A small encoder-decoder audio transcriber, trained from scratch.
Model: 1.91M parameters, encoder arch quartznet, encoder activation relu, encoder depths [2, 2, 3, 2], encoder widths [128, 128, 128, 128], decoder width 128, decoder activation gelu.
Training: soap at rate 0.0024, 4500 steps.
Data: trained on read English sentences (LibriTTS-R), 15625 training examples, 36.9 epochs.
Rows from block 4 of the audio encoder, named by matrix and row number. Each number is 200 + 40 x the weight over the matrix's rms, rounded and kept within 0 to 999. All counts start at 0.
# short0: shortcut pointwise conv, stride 2 (encoder.blocks.4.short.0.weight, 128x128x1), inputs 0-127
short0.0,254,244,175,248,236,161,197,132,199,240,171,177,250,176,146,166,252,236,127,205,199,189,288,207,257,210,174,213,169,191,169,260,133,184,228,199,223,242,211,238,215,213,166,206,251,193,213,252,193,196,236,254,170,129,216,191,239,158,215,180,155,197,172,270,206,155,294,287,227,193,188,196,250,189,208,148,176,153,217,137,148,214,197,267,222,302,233,163,178,206,201,178,221,216,208,209,183,266,166,234,215,281,149,170,152,111,261,217,159,181,124,221,163,149,169,199,223,135,181,190,242,164,202,174,219,241,235,205
short0.105,155,241,204,147,170,203,119,192,183,202,204,144,253,235,154,154,188,169,236,323,249,187,200,137,194,200,183,225,164,176,276,244,248,155,252,231,188,184,299,217,175,139,187,247,154,157,192,178,95,197,154,175,240,131,185,171,192,217,153,136,188,265,198,237,227,181,216,175,238,214,264,210,190,216,235,212,232,196,170,141,252,204,148,189,205,124,237,159,242,206,156,225,154,239,268,270,220,195,209,156,203,186,180,221,286,164,229,161,164,248,224,216,204,177,146,196,184,292,215,257,252,167,204,224,226,243,165,206
short0.106,227,154,195,235,168,182,253,219,113,276,223,142,204,207,249,215,206,178,206,221,227,157,172,211,212,180,183,249,173,127,258,214,164,280,202,241,114,198,185,172,252,238,182,219,154,196,183,173,265,228,244,153,197,180,301,164,150,166,164,177,234,127,197,246,160,224,243,221,200,134,242,255,189,240,202,146,158,164,301,159,253,207,231,210,205,197,224,223,247,209,145,183,222,65,218,194,189,244,223,204,248,187,110,268,157,150,227,202,176,221,210,189,216,191,187,169,240,107,175,208,260,169,157,258,252,136,189,140
short0.107,206,143,216,234,170,213,233,229,247,63,199,242,129,196,262,188,188,213,254,168,158,233,211,181,145,207,187,253,210,177,317,172,197,213,223,159,173,195,271,132,212,146,218,233,196,167,222,213,213,202,165,156,242,206,179,243,240,171,187,258,124,231,203,220,149,203,239,193,170,223,189,129,168,194,144,153,207,257,264,241,130,144,131,183,227,211,193,174,128,260,260,242,168,162,198,191,204,181,155,169,223,225,94,230,163,240,183,191,183,177,183,163,119,174,202,159,204,154,243,265,224,257,202,186,218,209,199,180
short0.108,204,219,176,174,138,211,168,200,214,146,178,257,215,228,147,180,271,196,246,140,275,177,200,186,224,193,168,199,144,181,252,207,106,274,279,162,268,202,188,216,160,253,173,220,234,229,205,222,187,180,248,281,165,158,108,239,221,207,164,177,188,190,249,150,161,170,168,145,172,178,190,184,239,162,140,169,230,269,192,222,245,172,129,249,147,197,236,166,236,224,194,280,264,219,226,163,226,191,185,217,143,143,226,225,149,181,203,157,167,147,172,325,211,216,187,174,180,192,198,208,205,159,147,238,200,137,206,162
short0.109,214,202,263,196,169,166,202,195,249,147,262,157,217,194,208,260,240,163,126,130,205,197,174,204,215,165,162,139,220,118,167,159,163,224,170,136,228,207,179,180,159,162,189,91,245,287,164,171,175,212,155,265,212,166,202,141,164,153,182,221,232,217,237,196,301,170,200,149,195,220,141,246,272,161,149,199,219,216,191,189,253,134,234,234,218,165,154,168,212,175,228,220,202,206,178,146,157,234,204,238,216,148,217,162,175,216,199,254,198,189,217,202,230,235,131,163,273,178,199,185,233,195,188,279,199,233,194,221
short0.110,202,222,95,146,142,224,229,226,148,289,148,169,166,237,166,206,207,214,176,131,186,217,215,275,121,251,209,214,232,221,144,170,252,197,224,201,197,268,182,211,220,174,145,248,218,199,182,254,154,232,154,280,221,208,184,218,205,240,197,202,166,215,175,190,211,115,146,240,221,199,142,182,167,230,199,224,181,179,200,200,152,273,219,246,129,162,205,194,212,184,143,164,215,277,150,184,132,138,149,220,151,272,193,222,161,238,176,244,177,205,219,216,167,194,164,256,113,161,202,168,171,290,172,216,166,181,190,154
short0.111,90,243,187,195,237,199,231,165,137,234,260,244,199,181,212,162,156,145,160,174,234,213,243,191,140,235,168,160,253,186,178,206,220,182,172,139,177,253,175,171,266,207,182,198,168,165,258,163,170,182,155,188,201,223,182,202,163,199,256,200,238,203,216,177,201,223,150,221,128,227,230,152,153,232,264,129,230,241,183,209,268,223,179,169,273,244,217,224,240,150,142,148,219,157,205,204,176,120,245,158,163,194,276,171,216,166,258,181,218,201,222,255,199,230,194,155,152,151,221,218,159,93,151,205,259,180,202,219
short0.112,244,181,249,235,256,164,226,200,187,202,113,210,232,167,220,207,197,245,214,218,187,173,152,233,213,190,278,173,189,135,230,252,207,257,278,215,164,177,125,182,172,233,256,199,233,238,183,171,199,113,181,253,236,200,179,190,179,236,308,221,197,194,184,206,252,235,190,152,205,179,156,212,167,167,252,214,176,171,195,192,177,241,193,245,194,142,226,143,139,177,245,179,261,278,232,211,194,211,211,137,211,179,208,140,178,189,157,156,173,214,178,195,235,156,141,170,173,258,200,138,183,134,130,211,232,272,184,260
short0.113,206,227,348,179,203,148,188,189,191,209,178,219,201,245,221,248,150,239,135,225,174,224,183,148,158,217,200,197,236,184,205,154,150,99,249,169,150,183,247,177,208,186,267,240,230,151,156,177,215,179,247,294,280,248,185,232,233,266,173,196,179,182,155,144,255,213,135,208,195,176,163,225,237,203,199,157,166,243,134,238,252,268,194,220,123,168,186,202,155,225,225,277,174,161,200,258,218,170,264,224,114,202,209,161,231,182,171,145,180,185,157,216,157,134,207,125,138,240,209,245,262,178,177,253,177,211,169,193
short0.114,191,177,174,183,134,219,164,177,170,165,208,150,167,149,255,271,171,183,159,187,194,269,254,218,113,225,195,206,237,187,181,184,221,207,195,216,200,210,108,228,227,181,166,235,305,254,162,184,202,200,157,228,309,223,176,200,164,219,223,202,265,240,214,235,184,192,244,122,173,147,232,219,144,249,163,190,155,140,208,135,215,218,196,168,235,226,219,187,198,173,138,167,255,115,179,266,160,170,231,171,180,253,231,173,200,183,199,172,234,241,241,265,185,166,193,172,136,187,190,202,206,177,232,214,217,116,205,173
short0.115,141,174,160,166,135,197,221,178,121,249,208,137,193,213,180,214,161,203,240,237,227,207,203,182,186,172,303,273,215,208,180,186,153,199,263,248,212,190,163,120,195,210,315,204,187,155,198,214,287,166,184,180,220,220,207,180,194,171,195,194,188,178,222,230,166,215,172,160,212,292,142,201,198,196,233,287,172,184,197,214,254,174,139,243,234,153,215,288,194,198,246,213,207,194,158,211,227,180,185,243,207,140,157,144,174,224,157,178,253,183,270,137,322,266,242,221,233,178,178,120,180,162,228,180,226,206,172,161
short0.116,172,260,207,198,196,253,190,166,180,264,166,205,239,217,164,147,182,196,238,198,207,209,137,222,220,251,168,206,235,193,184,184,222,183,155,166,145,121,220,235,202,183,137,203,96,216,189,172,238,188,177,176,233,178,278,158,179,159,221,130,244,208,224,154,157,219,190,210,231,198,275,155,198,210,170,85,186,191,177,214,218,274,214,221,203,175,185,136,190,156,143,199,275,128,186,224,226,200,263,167,211,148,266,194,163,212,205,94,252,206,215,165,224,259,151,166,170,139,219,156,155,229,196,201,179,224,157,219
short0.117,250,179,298,256,186,315,230,204,247,166,183,245,217,141,190,231,192,112,180,295,210,202,220,245,208,121,165,210,174,212,168,167,216,119,224,154,204,184,275,312,195,191,263,201,187,214,162,132,210,285,263,227,167,200,223,192,163,294,197,228,175,224,173,180,244,159,201,189,191,182,219,197,271,202,164,173,169,192,146,218,193,128,208,238,186,243,247,124,183,207,217,174,183,214,172,177,226,218,192,240,199,183,228,151,158,158,201,179,281,171,266,272,209,207,173,159,193,201,133,165,162,196,241,203,199,168,202,163
short0.118,220,195,229,176,239,247,209,160,159,134,154,199,215,198,189,245,132,191,156,188,212,224,187,160,219,269,239,155,215,261,134,232,177,142,194,126,187,233,209,169,250,147,161,261,209,203,172,183,210,180,268,193,94,268,197,179,230,231,105,182,215,201,206,156,186,169,198,224,260,182,209,216,252,148,147,246,185,169,187,139,235,240,193,187,183,262,203,216,201,211,104,152,161,192,164,182,195,128,214,126,227,140,195,213,200,253,175,141,215,183,202,144,206,214,189,168,196,224,160,175,189,243,209,163,166,191,160,234
short0.119,168,148,221,182,225,204,191,250,196,149,188,195,173,169,168,228,218,160,213,160,148,208,181,239,208,208,235,199,199,224,200,207,220,185,199,237,219,218,203,150,242,249,201,162,144,229,161,148,186,110,278,128,203,187,217,212,233,181,175,220,124,144,214,188,234,139,266,172,199,243,159,192,59,180,213,237,133,133,217,156,213,154,302,141,233,160,239,219,162,230,191,151,156,195,253,212,260,178,154,143,215,157,205,228,156,264,262,225,241,167,173,221,168,242,229,217,166,237,187,204,108,275,191,188,201,184,164,159
short0.120,217,186,229,222,193,163,191,244,252,232,196,206,193,163,163,210,232,188,223,213,180,149,182,256,144,83,226,194,276,237,171,193,221,196,211,215,159,168,147,188,199,174,157,163,143,173,240,192,267,189,148,156,250,234,160,235,253,218,136,196,154,106,177,225,185,245,127,191,156,263,243,240,208,226,243,189,243,218,209,219,205,121,186,166,144,163,189,206,225,206,220,172,179,193,149,217,293,193,172,238,147,186,159,175,197,186,211,167,230,260,214,237,166,203,155,201,235,237,183,214,208,165,157,151,225,171,151,233
short0.121,147,240,214,183,167,200,283,191,196,143,178,139,246,191,266,166,191,229,192,184,245,228,246,187,238,170,169,143,204,226,196,185,136,200,120,144,163,148,152,202,160,195,153,166,240,93,234,186,164,130,230,216,192,164,138,232,155,231,248,159,222,130,165,189,204,212,152,228,148,218,213,180,197,235,146,190,184,131,141,151,175,153,251,201,247,243,211,191,201,188,175,179,234,161,173,257,204,261,226,214,193,226,177,220,199,152,225,191,191,234,118,271,205,210,253,163,227,269,260,205,257,282,225,304,195,162,190,210
short0.122,231,241,225,146,214,217,217,159,260,251,236,217,275,139,213,196,203,190,112,206,159,180,326,167,170,239,217,188,147,129,196,225,155,172,186,147,198,235,158,176,172,193,165,224,218,174,199,160,201,225,203,231,218,231,183,195,179,242,139,167,222,244,247,162,179,224,176,187,231,191,206,185,247,237,203,252,136,200,229,162,185,141,202,215,185,189,220,206,189,150,202,286,182,180,201,198,121,181,167,209,162,224,205,135,107,258,237,203,185,183,197,155,241,261,200,184,131,233,197,213,258,231,237,107,179,151,219,181
short0.123,161,239,138,179,157,167,189,184,90,165,139,134,244,147,234,239,180,151,240,189,253,173,289,226,175,208,189,186,199,255,215,151,188,190,206,261,224,211,214,238,225,173,232,109,146,263,232,219,180,260,204,145,178,202,199,222,191,159,121,201,129,192,187,166,219,226,199,220,183,167,246,188,237,214,238,195,112,212,260,138,156,152,172,253,175,200,270,203,260,212,238,197,212,130,162,241,162,255,130,294,225,224,151,218,139,279,212,237,187,188,211,259,244,166,191,177,249,167,195,248,169,258,146,202,288,145,240,161
short0.124,143,158,212,172,196,220,167,141,200,128,170,235,254,206,185,167,267,206,176,201,114,196,198,308,171,207,190,163,229,165,153,178,173,172,193,102,184,227,205,202,242,177,216,218,213,255,162,197,211,192,201,282,224,108,218,259,207,203,170,176,216,180,157,150,198,228,184,211,163,157,160,256,253,249,290,223,182,195,181,267,153,209,255,211,207,145,240,163,207,216,167,231,211,213,211,227,195,237,278,217,160,179,157,202,201,232,228,181,211,228,200,228,127,286,238,208,239,168,217,195,139,176,224,277,197,194,170,254
short0.125,198,237,187,220,305,152,274,252,195,101,128,158,265,161,154,158,191,196,215,221,161,216,215,243,248,156,198,167,226,215,197,142,184,216,163,188,240,237,224,187,259,210,199,233,181,242,184,212,200,258,183,175,326,219,154,213,175,158,230,176,161,231,173,229,209,196,232,186,229,128,244,205,270,267,184,134,238,250,118,250,169,219,159,183,144,250,123,266,224,172,245,226,188,213,117,176,93,200,190,180,199,229,200,171,212,125,147,235,168,195,188,204,182,197,242,224,179,224,233,197,222,222,174,215,155,192,274,177
short0.126,232,229,200,205,178,181,202,226,133,249,223,177,189,237,222,205,184,200,195,287,190,190,181,179,172,229,183,261,158,199,125,161,257,240,133,283,171,123,178,179,306,241,208,203,151,183,161,151,191,234,235,202,203,246,174,231,107,218,197,118,187,141,152,231,142,170,140,240,213,232,203,238,220,199,225,209,185,193,186,212,196,223,243,272,226,148,193,197,226,177,193,261,205,199,170,130,158,201,347,196,266,215,177,272,233,130,283,121,184,188,176,178,146,171,271,175,161,211,168,202,212,148,244,220,205,156,200,164
short0.127,172,209,185,180,226,209,210,149,185,174,217,230,239,241,163,227,184,202,235,257,251,233,120,88,220,215,216,253,159,168,271,162,175,145,275,205,218,216,242,272,178,193,227,232,167,174,136,143,176,194,170,201,142,239,190,123,185,177,223,208,200,279,208,194,154,215,223,188,233,203,231,244,162,251,192,213,211,185,227,170,124,182,140,186,165,142,234,218,198,223,269,49,154,243,243,223,192,183,183,228,134,153,204,205,268,145,202,214,139,223,242,166,236,171,209,192,88,206,306,207,274,198,179,213,203,184,186,232