A small encoder-decoder audio transcriber, trained from scratch.
Model: waveform 16khz input, encoder arch quartznet, encoder activation relu, encoder widths [128, 128, 128, 128], decoder norm layernorm.
Training: soap at rate 0.0024, 4500 steps, batches of 128.
Data: trained on read English sentences (LibriTTS-R), 15625 training examples.
Rows from block 5 of the audio encoder of a small encoder-decoder audio transcriber, named by matrix and row number. Rows with one number belong to one channel. Each number is 128 + 24 x the weight over its row's rms, rounded and kept within 0 to 255. All counts start at 0.
After each channel's rows are labels from the 100 clips, of 14976, where the channel reaches its highest value: "strongest on" is what is common among them. Only what is clearly more common there than usual is listed. The data: read English sentences (LibriTTS-R).
# convs1: first pointwise conv (encoder.blocks.5.convs.1.weight, 128x128x1), inputs 43-85
# convs3: second pointwise conv (encoder.blocks.5.convs.3.weight, 128x128x1, transposed), outputs 43-85

convs1.111 [109 146 125 116 106 138 141 149 109 102 108 117 117 116 182 152 147 145 136 140 136 120 111 122 127 151 143 122 134 165 155 119 131  94 143 151 143 137 101 117 140 104 177]
convs3.111 [109 102 123 154  78 112 135 147 118  91 113 109 118 119 143 133 123 161 130 160 128 195 118 149 106 141 141 147  96 130 133 139  58 112 100 140 116 121 115 152 102 137 150]
strongest on: the word "is"

convs1.98 [142 101 153 115  91 116 142 122 136 147  81 122 135 164 136 165 132  77  86 100 117 122 143 173 105 190 124 150 120 143 143 149 112 145 153 147 136 111 123 122  96 156 156]
convs3.98 [101 110 114  86  99 110 127 148 166 141 133 110 156 119 100 156 136 126  97 165 117 104 155 107 123 153 111 148 100 108 146 114 118 144 121 124 114 168 185  87 119 154 152]
strongest on: the word "and"

convs1.9 [133 130 138 136 117 119 115 120 141 116 145 174 103  95 127 123 135 141 121 155 121 137 103 110 134 134 155 132 149  99 146  76 122  83 121 142  82 151 142  91 133  85 136]
convs3.9 [157 130 142 156 107  94 132 122 126 119 136 139 130 118 115 122 147 117 121 119 131 128 128 162 118 125 157 120 123 156 134 167 113 118 122  95 114 108 144 142 154  88  94]
strongest on: the word "the"; the word "of"

convs1.19 [114 137 116 115 123 148 184 129 126 189 135 141 101 104 104  87 209  88 125 136 138 143 128 150  93 116 130 183  96 122  92 109  84 121 141 108 112 120 126 111 176 114  94]
convs3.19 [134 156 139 103 129 113 150 167 127 135 148 140 110 116 121 174 118  95 101 128 169 153 116 148 138 130 149 120 140  67 120 129 112 152  97 109  99 132 124 108 175 167 104]
strongest on: the word "was"

convs1.87 [136 143 120 148 114 158 152 140  63  96 120 134  91 103 133 103 115 143  96 124 107  59 110 109 116 129 105 119 166 157  80 157 109 120 120 163  97 120 135 117 154 166 116]
convs3.87 [ 89  99 121 177 104 135 131 140 122 161 107 136 177  87 145  97 141 138  83 119 117  68 111 101 111 145 159 143 177 134 163 146 152 142 109 142 125 129 139 129 154  89  85]
strongest on: the word "you"

convs1.17 [103 133 144  96 164 119 119 141 157  94 132  95 113 149 179 129  86 118 171 152 107 174  97  78 137 113 157 138 119 186 118 115 128 146 115 161 108 139 105 126 147 113 156]
convs3.17 [101 128 161 111 136 133 127 137 134 156 139  95 159 143 114 121  93 112  98 167 146 165 165 161 118 146 142 130  87 115 117 134 121 143 157 114 148 110 173 149 139 111 152]
strongest on: the word "and"