A small encoder-decoder audio transcriber, trained from scratch: 36.9 epochs.
Rows from block 2 of the audio encoder, named by matrix and row number. Each number is 128 + 24 x the weight over the matrix's rms, rounded and kept within 0 to 255. All counts start at 0.
# short0: shortcut pointwise conv, stride 2 (encoder.blocks.2.short.0.weight, 128x128x1), inputs 0-127
short0.0 [100 118  69 104  95 137 125 126 129 131 109 120 143  97  69 163 147 122 143 107 119 114 100 122 119 110  96 136 105 147 121 170 122 166  97 104 142  95 146 126 144 131 123 118 149 128 135 134 127 133 153  78 146 120 143 146 140 110 137 169 108 174 156 135 117 131 129 131 114 107 136 116 111 160 124 146 178 142 137 137 101 106 123 136 150 152  67 120 153 109  97 128  83 125 130  75 139 127 126 108 116 123 119 131 150 129 145 143 133 101 155 102 154 144 134 106 102 140  86 118 108 113 172 128 122  96 102  96]
short0.1 [103 141 147 123 136 110 151 152 101 121 146 150  99 102 146 110 143 119 121 126 114  97 106 165 122 130 121 123  89 129 156 135 152 159 115 125 137 115 143 127  70 115 168 153 120 131 143 142 102  78 129 157 130 124 108 134  92 120 126 103 118 138 176 102 109 116 115 136  94  93 154 140 132  50 124 127 131 132 110  96 184 103 139 142  87 117 144 132 134 141 138 120 188 111 130 111 179 142  81 154 129 101 147 130 141 151 106 113 121 175 135  79 155 141 107 110 138 133 134 112 112 112 123 106 158 132 138 107]
short0.2 [ 85 110 147 139 158 109 140 109  89 136 148  87 144 140 148 110 110 132 150 114 143 142  74 126 125 144 162  91 134 120 161 147 150 116  62 159 120 117 123 137 132 140 138 170 129 138 166 117 159 134 140 131 109 142 170 109 185 117 102 113 106 160 133 105 133 170 166 134 128 158 160 149 146 156 162 120 133 146 128 102 129 135 128 107  92 135 121 140 151 140 125 121 126 114 119 133 121 139 107 153 162 125 107 126 148 139 112 100 152  97 122 173 143 139 131 100  54 115 136 107 152 100 135 119 156 145 127 151]
short0.3 [126 142 133 107  90 100 103 115 107 160 138 136 144  93 154 169 131 120 154 129 110  78 110 103 111 179 148 111 177 132 150 144 122 127 114  68 121 121 115 104 124 152 165 120 142 135 135 146 135 126 119 102 104 169 107 107 104 150 128  93 131  82 129 118 144 129  82 135 134 101 126  76 117  95 120 137  85 125 157 129 130 138 149 168 131 107 126 120 130  93 140 167 135 122 109  94  88  98 118 114 141  97 131 115 104 123 105 135  81 161 169 108  76  91 132 139 106 154 133  85 102 174 139 127 179 151 123 155]
short0.4 [112  84  91 148 129 124 119  74 124 161 125 159 123 117 127 136 137  98 144 165 132 111 116 123  80 113 108 111 148  93 150 110 173 134 115 149 157 182 132 126 120 164 136 144  97 116 151 152 109 133 130  86 135 132 142 114 129 125 133  97 143 124 152 135 132 130 169 119  97 125 127 125 140  93 142 122 128 150 145 136 101 122 138  98 135 149 105 121 130 121 100  96 149 111 154 103 164 136  84 135 131  99 131 122 142 136 125 161 105 125 126 179 162 163  70  95  93 100 101 137 127  81 135 141  57 144 149 142]
short0.5 [103 126 144 103 129 122 115 134 155 124 119 145 168  99 113  92 158 152 135 130 132 121 115 112 159 102 123 102 136 139  96  90 121 164 127 115 102 144  76  91  97 144 153 117 140 108  89 131 133 145  95 124 104  87 103 119  93 152 127  97 107 139 114 161 149 160 101 170 159 128  94 142 116  79 161  87 146 149 105 143 107 139 130 125 127 160 128 160 115 134 159  99 166 127 135 131  80 103 134 158  98 141  85 112  77 119 116 136 150  96 166 146 115 153 123  91 143 143  75 137 142 171 124  89  92 183 137 155]
short0.6 [105 110 101 111 137 126  88 110 180 115 125 109  85 178 146 132 164 134 157  96 112 128 106 138 120 128 125 133 138  63 123  83  96 121 135 152 122 131 131 108 134 151 148  67 123 150 137 142 138 136 146 115 108 163 138 100 105 116 139 139 132 151 146 120 122 121 107 115 167 154 132 116 128 126 130 123 159 125 138 115 135 139 124 123 122 110 125 112 118 144 154 160 132 119 121 149 124 103  81 139 105 102 127 112 133 150 132 162 149 127 129 134 133 167  72 170  80 153 119 122  96 113 158 126 129 137 156 106]
short0.7 [153  95 134 138 149 120 136 121 133 123 107 144 134 104 156 106 103 110 119 163 109 104 132 142 107 176 114 105 136 117 121 162 125 124 109 148 137  44 132 109 131 158  93 137 125 134 105 127 128 148 113 170 156 119 149 153 110 157 160  92 150 121 138 105 147 125  95  98 136 177  77 122 114 151 122  94 165 102 145 147 143 152 157 168  82 129 130  99 141 109 109  85 141 128 123  92 119 108 140 130 138 113 131  75  79  83  99 132 123 127 112 173 148 142 159 159 152 159  75 145 132 119 123 128 122 161 128 152]
short0.8 [137 101 132 121 124 111 112 123  86 119 141 162 128 126 121 110 145 112 153 122 120  93 153  60 104 112 119 114 125 127 154 118 150 102 117 126 145 164 122 138 181 146 146 146 114  77 142 151 149 122 108 148 159 108 124 137 114 105 118 102 109 159 107 106 123  71 116 152 166  95 127 137 104 137  89 108  99 146 130 179  77 109 148 132 106 154  98 120 136  98 146 145 154 131 153 133 104  86  93 117 101 133 120 112 112 129 106 127 153 105 131 136 149  75 107  86 152 134 139  96 117 140 114 107 167 100 121 144]
short0.9 [140 138 127 104 135  89 162 128 136 123 119  91 121 143 165 134 111 109 122 176 134 153 151 159 111 120 154 110 116 117 150 141 127 115 189 147 136 112 141 143 124  94 121 100 109 104 105 125  75 112  87 119 108  92  86  96 100 130 141 127 116 143 133 178 122 128  80 138 143 163  88 124 100 113 158 118 139 107 103 107 123 151 130 121 104 103 151 105 117 146 134 128 108 119 120  98 106 131 156 113 104 129 135  85  93  97 135 124 139 139 112  94 123  92  87 109 154 134 138 131 113 165 148 113 135 137 135 116]
short0.10 [128 120 117 151 133 110 101 158 142 124  88 128 115 106 156 116 141  93 139 108 114 131 106  94 115 112 141 133 113  95 105 120 144  92 161 128 112 123 100 125 154 167 103 145 146 162  88 156 159  94 123 182 144 140  95 119 165  95 164 128 114 152 136 127 147 108 130 102  98 174 153 139  72 114 125 123 141 104  89 124 132 175 132 153 117 136  96 128 167 105 124 115 109 117 165 163 127 126 145 134 134 109  95 127 142 167 134  93  92 101 143 147 125 129 117 131  97 153  84  80 129 139 107 122 156 174 147 140]
short0.11 [150 149 130 124 119 113 109  98  92 127 163 102 103 120 177 150 145 111 143  75 132 134  88 104 107 118 130 130 161 134  93 120 118 174 118  93 135  93 130 103 159 158 130 164 127 116 136 104 157 145 168  55 108 137 114 133 119 104 133 175  98  93 115 111 116 123 128  83 125 120 125  77 102 126 111 110 155 123 134 108 125 121 135 124 126 113 155 160 134 160  65 117  72 138 132 150 141 103 118 131 154 174 144 162 105 153 161 126 151 112 137  75 161 123 115 134  66 116 131 161 107 166 144 155 112 137 137 147]
short0.12 [ 96 122 109 167 115 139 167 124 142 171 111 130  88 128 141 167 115 122 120 109 136 127 126 136 103 111 126 155 115 169 135 126  72 143 113  82 122  88 137 119 105  78 114 172  97 196 129 135 134 115 150 144 150 114 168 129 129 113 156 138 117  75 147 133 119 128 138 128  67 145 166 123 128  91 168 120 125 117 144  87 108 127 130 130 126 115 128 138 129 154 145 104 127  51 118 103 168 117 136 137 131 139 123 124 152 136 108 114 166 141 135 117 150 181 161 125 140 146 145  96 109 110  97 112 136  89 117 136]
short0.13 [125 142 205 115 119 115 112 116 152 146 104 162 151 146 125 164 132 124 124 133 138  84 133 158  86 123 124 157  99  98 183 167 118 153 118 117 119  81 124 133  77  91 136 107 110 141  95 139 114 128  83 172 111 101 131 143 120 127 123  89 121 125 142  92 127 165 122 156  84 134 125 165 135 137 155 139 146 152 111 109  91  74 136 117 137  85 142 117 126 141  84 174 130 134 157 105 110 161 125 100  64 103 127 108 120 165 107 112 192 125 160 135 124 137 141 105 127 130 127 167 109 127 152  93 145 132 123 148]
short0.14 [109 115 164 125 116 121 126 159 119 141 119 139 148 123 160 104 132 138 157 168 115 154 186 129 155 156 130 136 133 133 138  81 123 120 164 125 167 106  98 125  74 119 143 149 171 125 138 106  94 148  98 144 124 121 149  98 106 117 103  83 102 155 125  86  86 139 130 151 106 103  73  80  99  77 119 140 124 110  91 150 131 121 129 134 134 129 131 121 134 161 148 119 109 126 114  85  77 161 110 126 120 103 121 146 119 146 126 109 131 137 171 144 104 103 157  72 137 153 143 121 149  73 111  94 153 157 131 131]
short0.15 [147 107  91 128 138 110 116 122 176 113 111 141 164 194 140 130 159 136 118 162 102 152 120 151  63 134 145 150 133  90 134 120 105 150 123 128 131 124  91 135 116 154 132 100 102 161 176  97 116 155 151 162  98 149 180 135 148 128 126 141 120 175 104 110 107 137 119 122 111 124 140 148 150 140 135 146 139 149 145 100 102 134 141 103  63 118 107 113 140 160 117 102 159 135 157 108  93 127 116 114 127 163 128 104 116 134 133  81 131 155 138 125 138 121 126 156 112 128 131 132 141 200 150 103 155 165 175  76]
short0.16 [112 130 152 123 128 139 111 143 150  82  73 137 142 140 165 123  99 102 144 107 126 132 100 116 131 119 106 141 127 142 129 154 137 141 112 139 103 102 157 111 155 127  99 156 145 146 137 113 157 156 137 157 134 140  97 132 143 137 136 120 113 160 137 121 120 127 115 116 131 107 170 143 123 134 125  92 111 125 126 123 121  97 162 113 132 161 119 146 141 126 120 124 146 105 107 143 122 106 150 136 161 127 124 122 128 129 132 134 143 100 148 148  93 106 179 113 123 157 149 140 127 168 134 135 139 119 120 159]
short0.17 [129 118 137  81 138 112 155 106 101 116 113 146 130  64 105 151 103 113 143  68 131 122 119 163 119 113 110 135 126 126 155 101 116 120  90 115 140 122 144 118 171  38  91 112 137  78 128 137  97 141 137 180 108 157 103 108 152 169 161 126 150  97 130 166 147 138 136 119 166 121 135 129 159 166  93 109 131 146 118 161  95 121 128 133  99 118 118 143 109 112 146 132 166 118 153 132 126 126 171 145 158 150 118 106 154 176 135 116 178 126 150 171 148 150 137 103 101  76 121 134 129 145 100 160 145 141 138 135]
short0.18 [126 144 100 152 108 126 154 147 110  98 133  85 123 124  94 148 132 110 124  86 131 141 178 152 163 115 147 127 118 122 122  93  81 167 161 122 151 114 115 121 213  99  95 103 143 129 157 143 156 121 125 112 142 147 119 118 114 109 122 136  97 172 142 143 144 121 145  69 115 100 117  93 142 147 175  91 110 143 151 124 129 100 134 142 147 124 125  84 155 148 136 120 111 127 164  91 105 143  87 153  96 115 126 107 166 145 159 122 148 111 150 122 125 132 145 144 124 122 100 154 128 160 138 130 104 117 151 113]
short0.19 [135 149 108  81 113 140 152 146  63 125 111 109 117 132  92 160 183 134 131 138 133 102  99 145 121 143 119 111  91 180 119 174 142 163 122 145 135 142 167 154 185 158  97 164 140 120 150 108 149 175 107 107 138 119 123 134 128 177 123 110 129 103 143  85 145 157 140 101 165 146 129 103 138 129 151 107 153 115 127 140 107  93 108 123  72 147 137 168  99 115  90 124 106 120 108 140 117 185 159 138 135 168 139 103 131 125 134 132 154 108 121 169 141 144 125 113 122 132 124 145 133 164 104 140 119 117 142 156]
short0.20 [ 84 147 170 147 141 125 166 149  62 151 117 175 142 129 119 123 110 129 128 128 127  83 151 132 105 148 131 123 159 147 165 122 139 133  51  97  95 126 112 142 108 146  74 108 109 119 101 118 119 142 134 126 156 147 132  97 138 146 117  79 158 142 145 169 129  99 157 142 111 128 143 107 142  98 111 164 103 136 103 148 119 100 148 134 102 149 122 141 105 104 112 154 178 139  87 113 141 173 122 129 126 143 131 117 143 136 145 116  89 162 124 157 104 148 137 110  93 120 108 143 157  89 121 120 157 176 118 164]
short0.21 [138 113 106 118 108 101 159  77 131 100 138 118 155 111 164 106 121 141 145 136 128 135 128 133 145 106 142 126 110 141 120 130 101 158 123 124 134 164 112 105  94  98 133 141 119 126  89 115  68 125 108 133 106  99 110  96 146 101 127 127 167 144 120  99 123 157  48 152 136 146 119 140 170 131 130 111 117 106  97 100 146 130 141 110 124 121 155 155 148 179 113 153 165 132 111 136 101  53  74 122  91 110 101 134 119 158 105 120 101 162  83 112 125 160 149 109 121 154 120 116 127 129 148 146 106 157 111 140]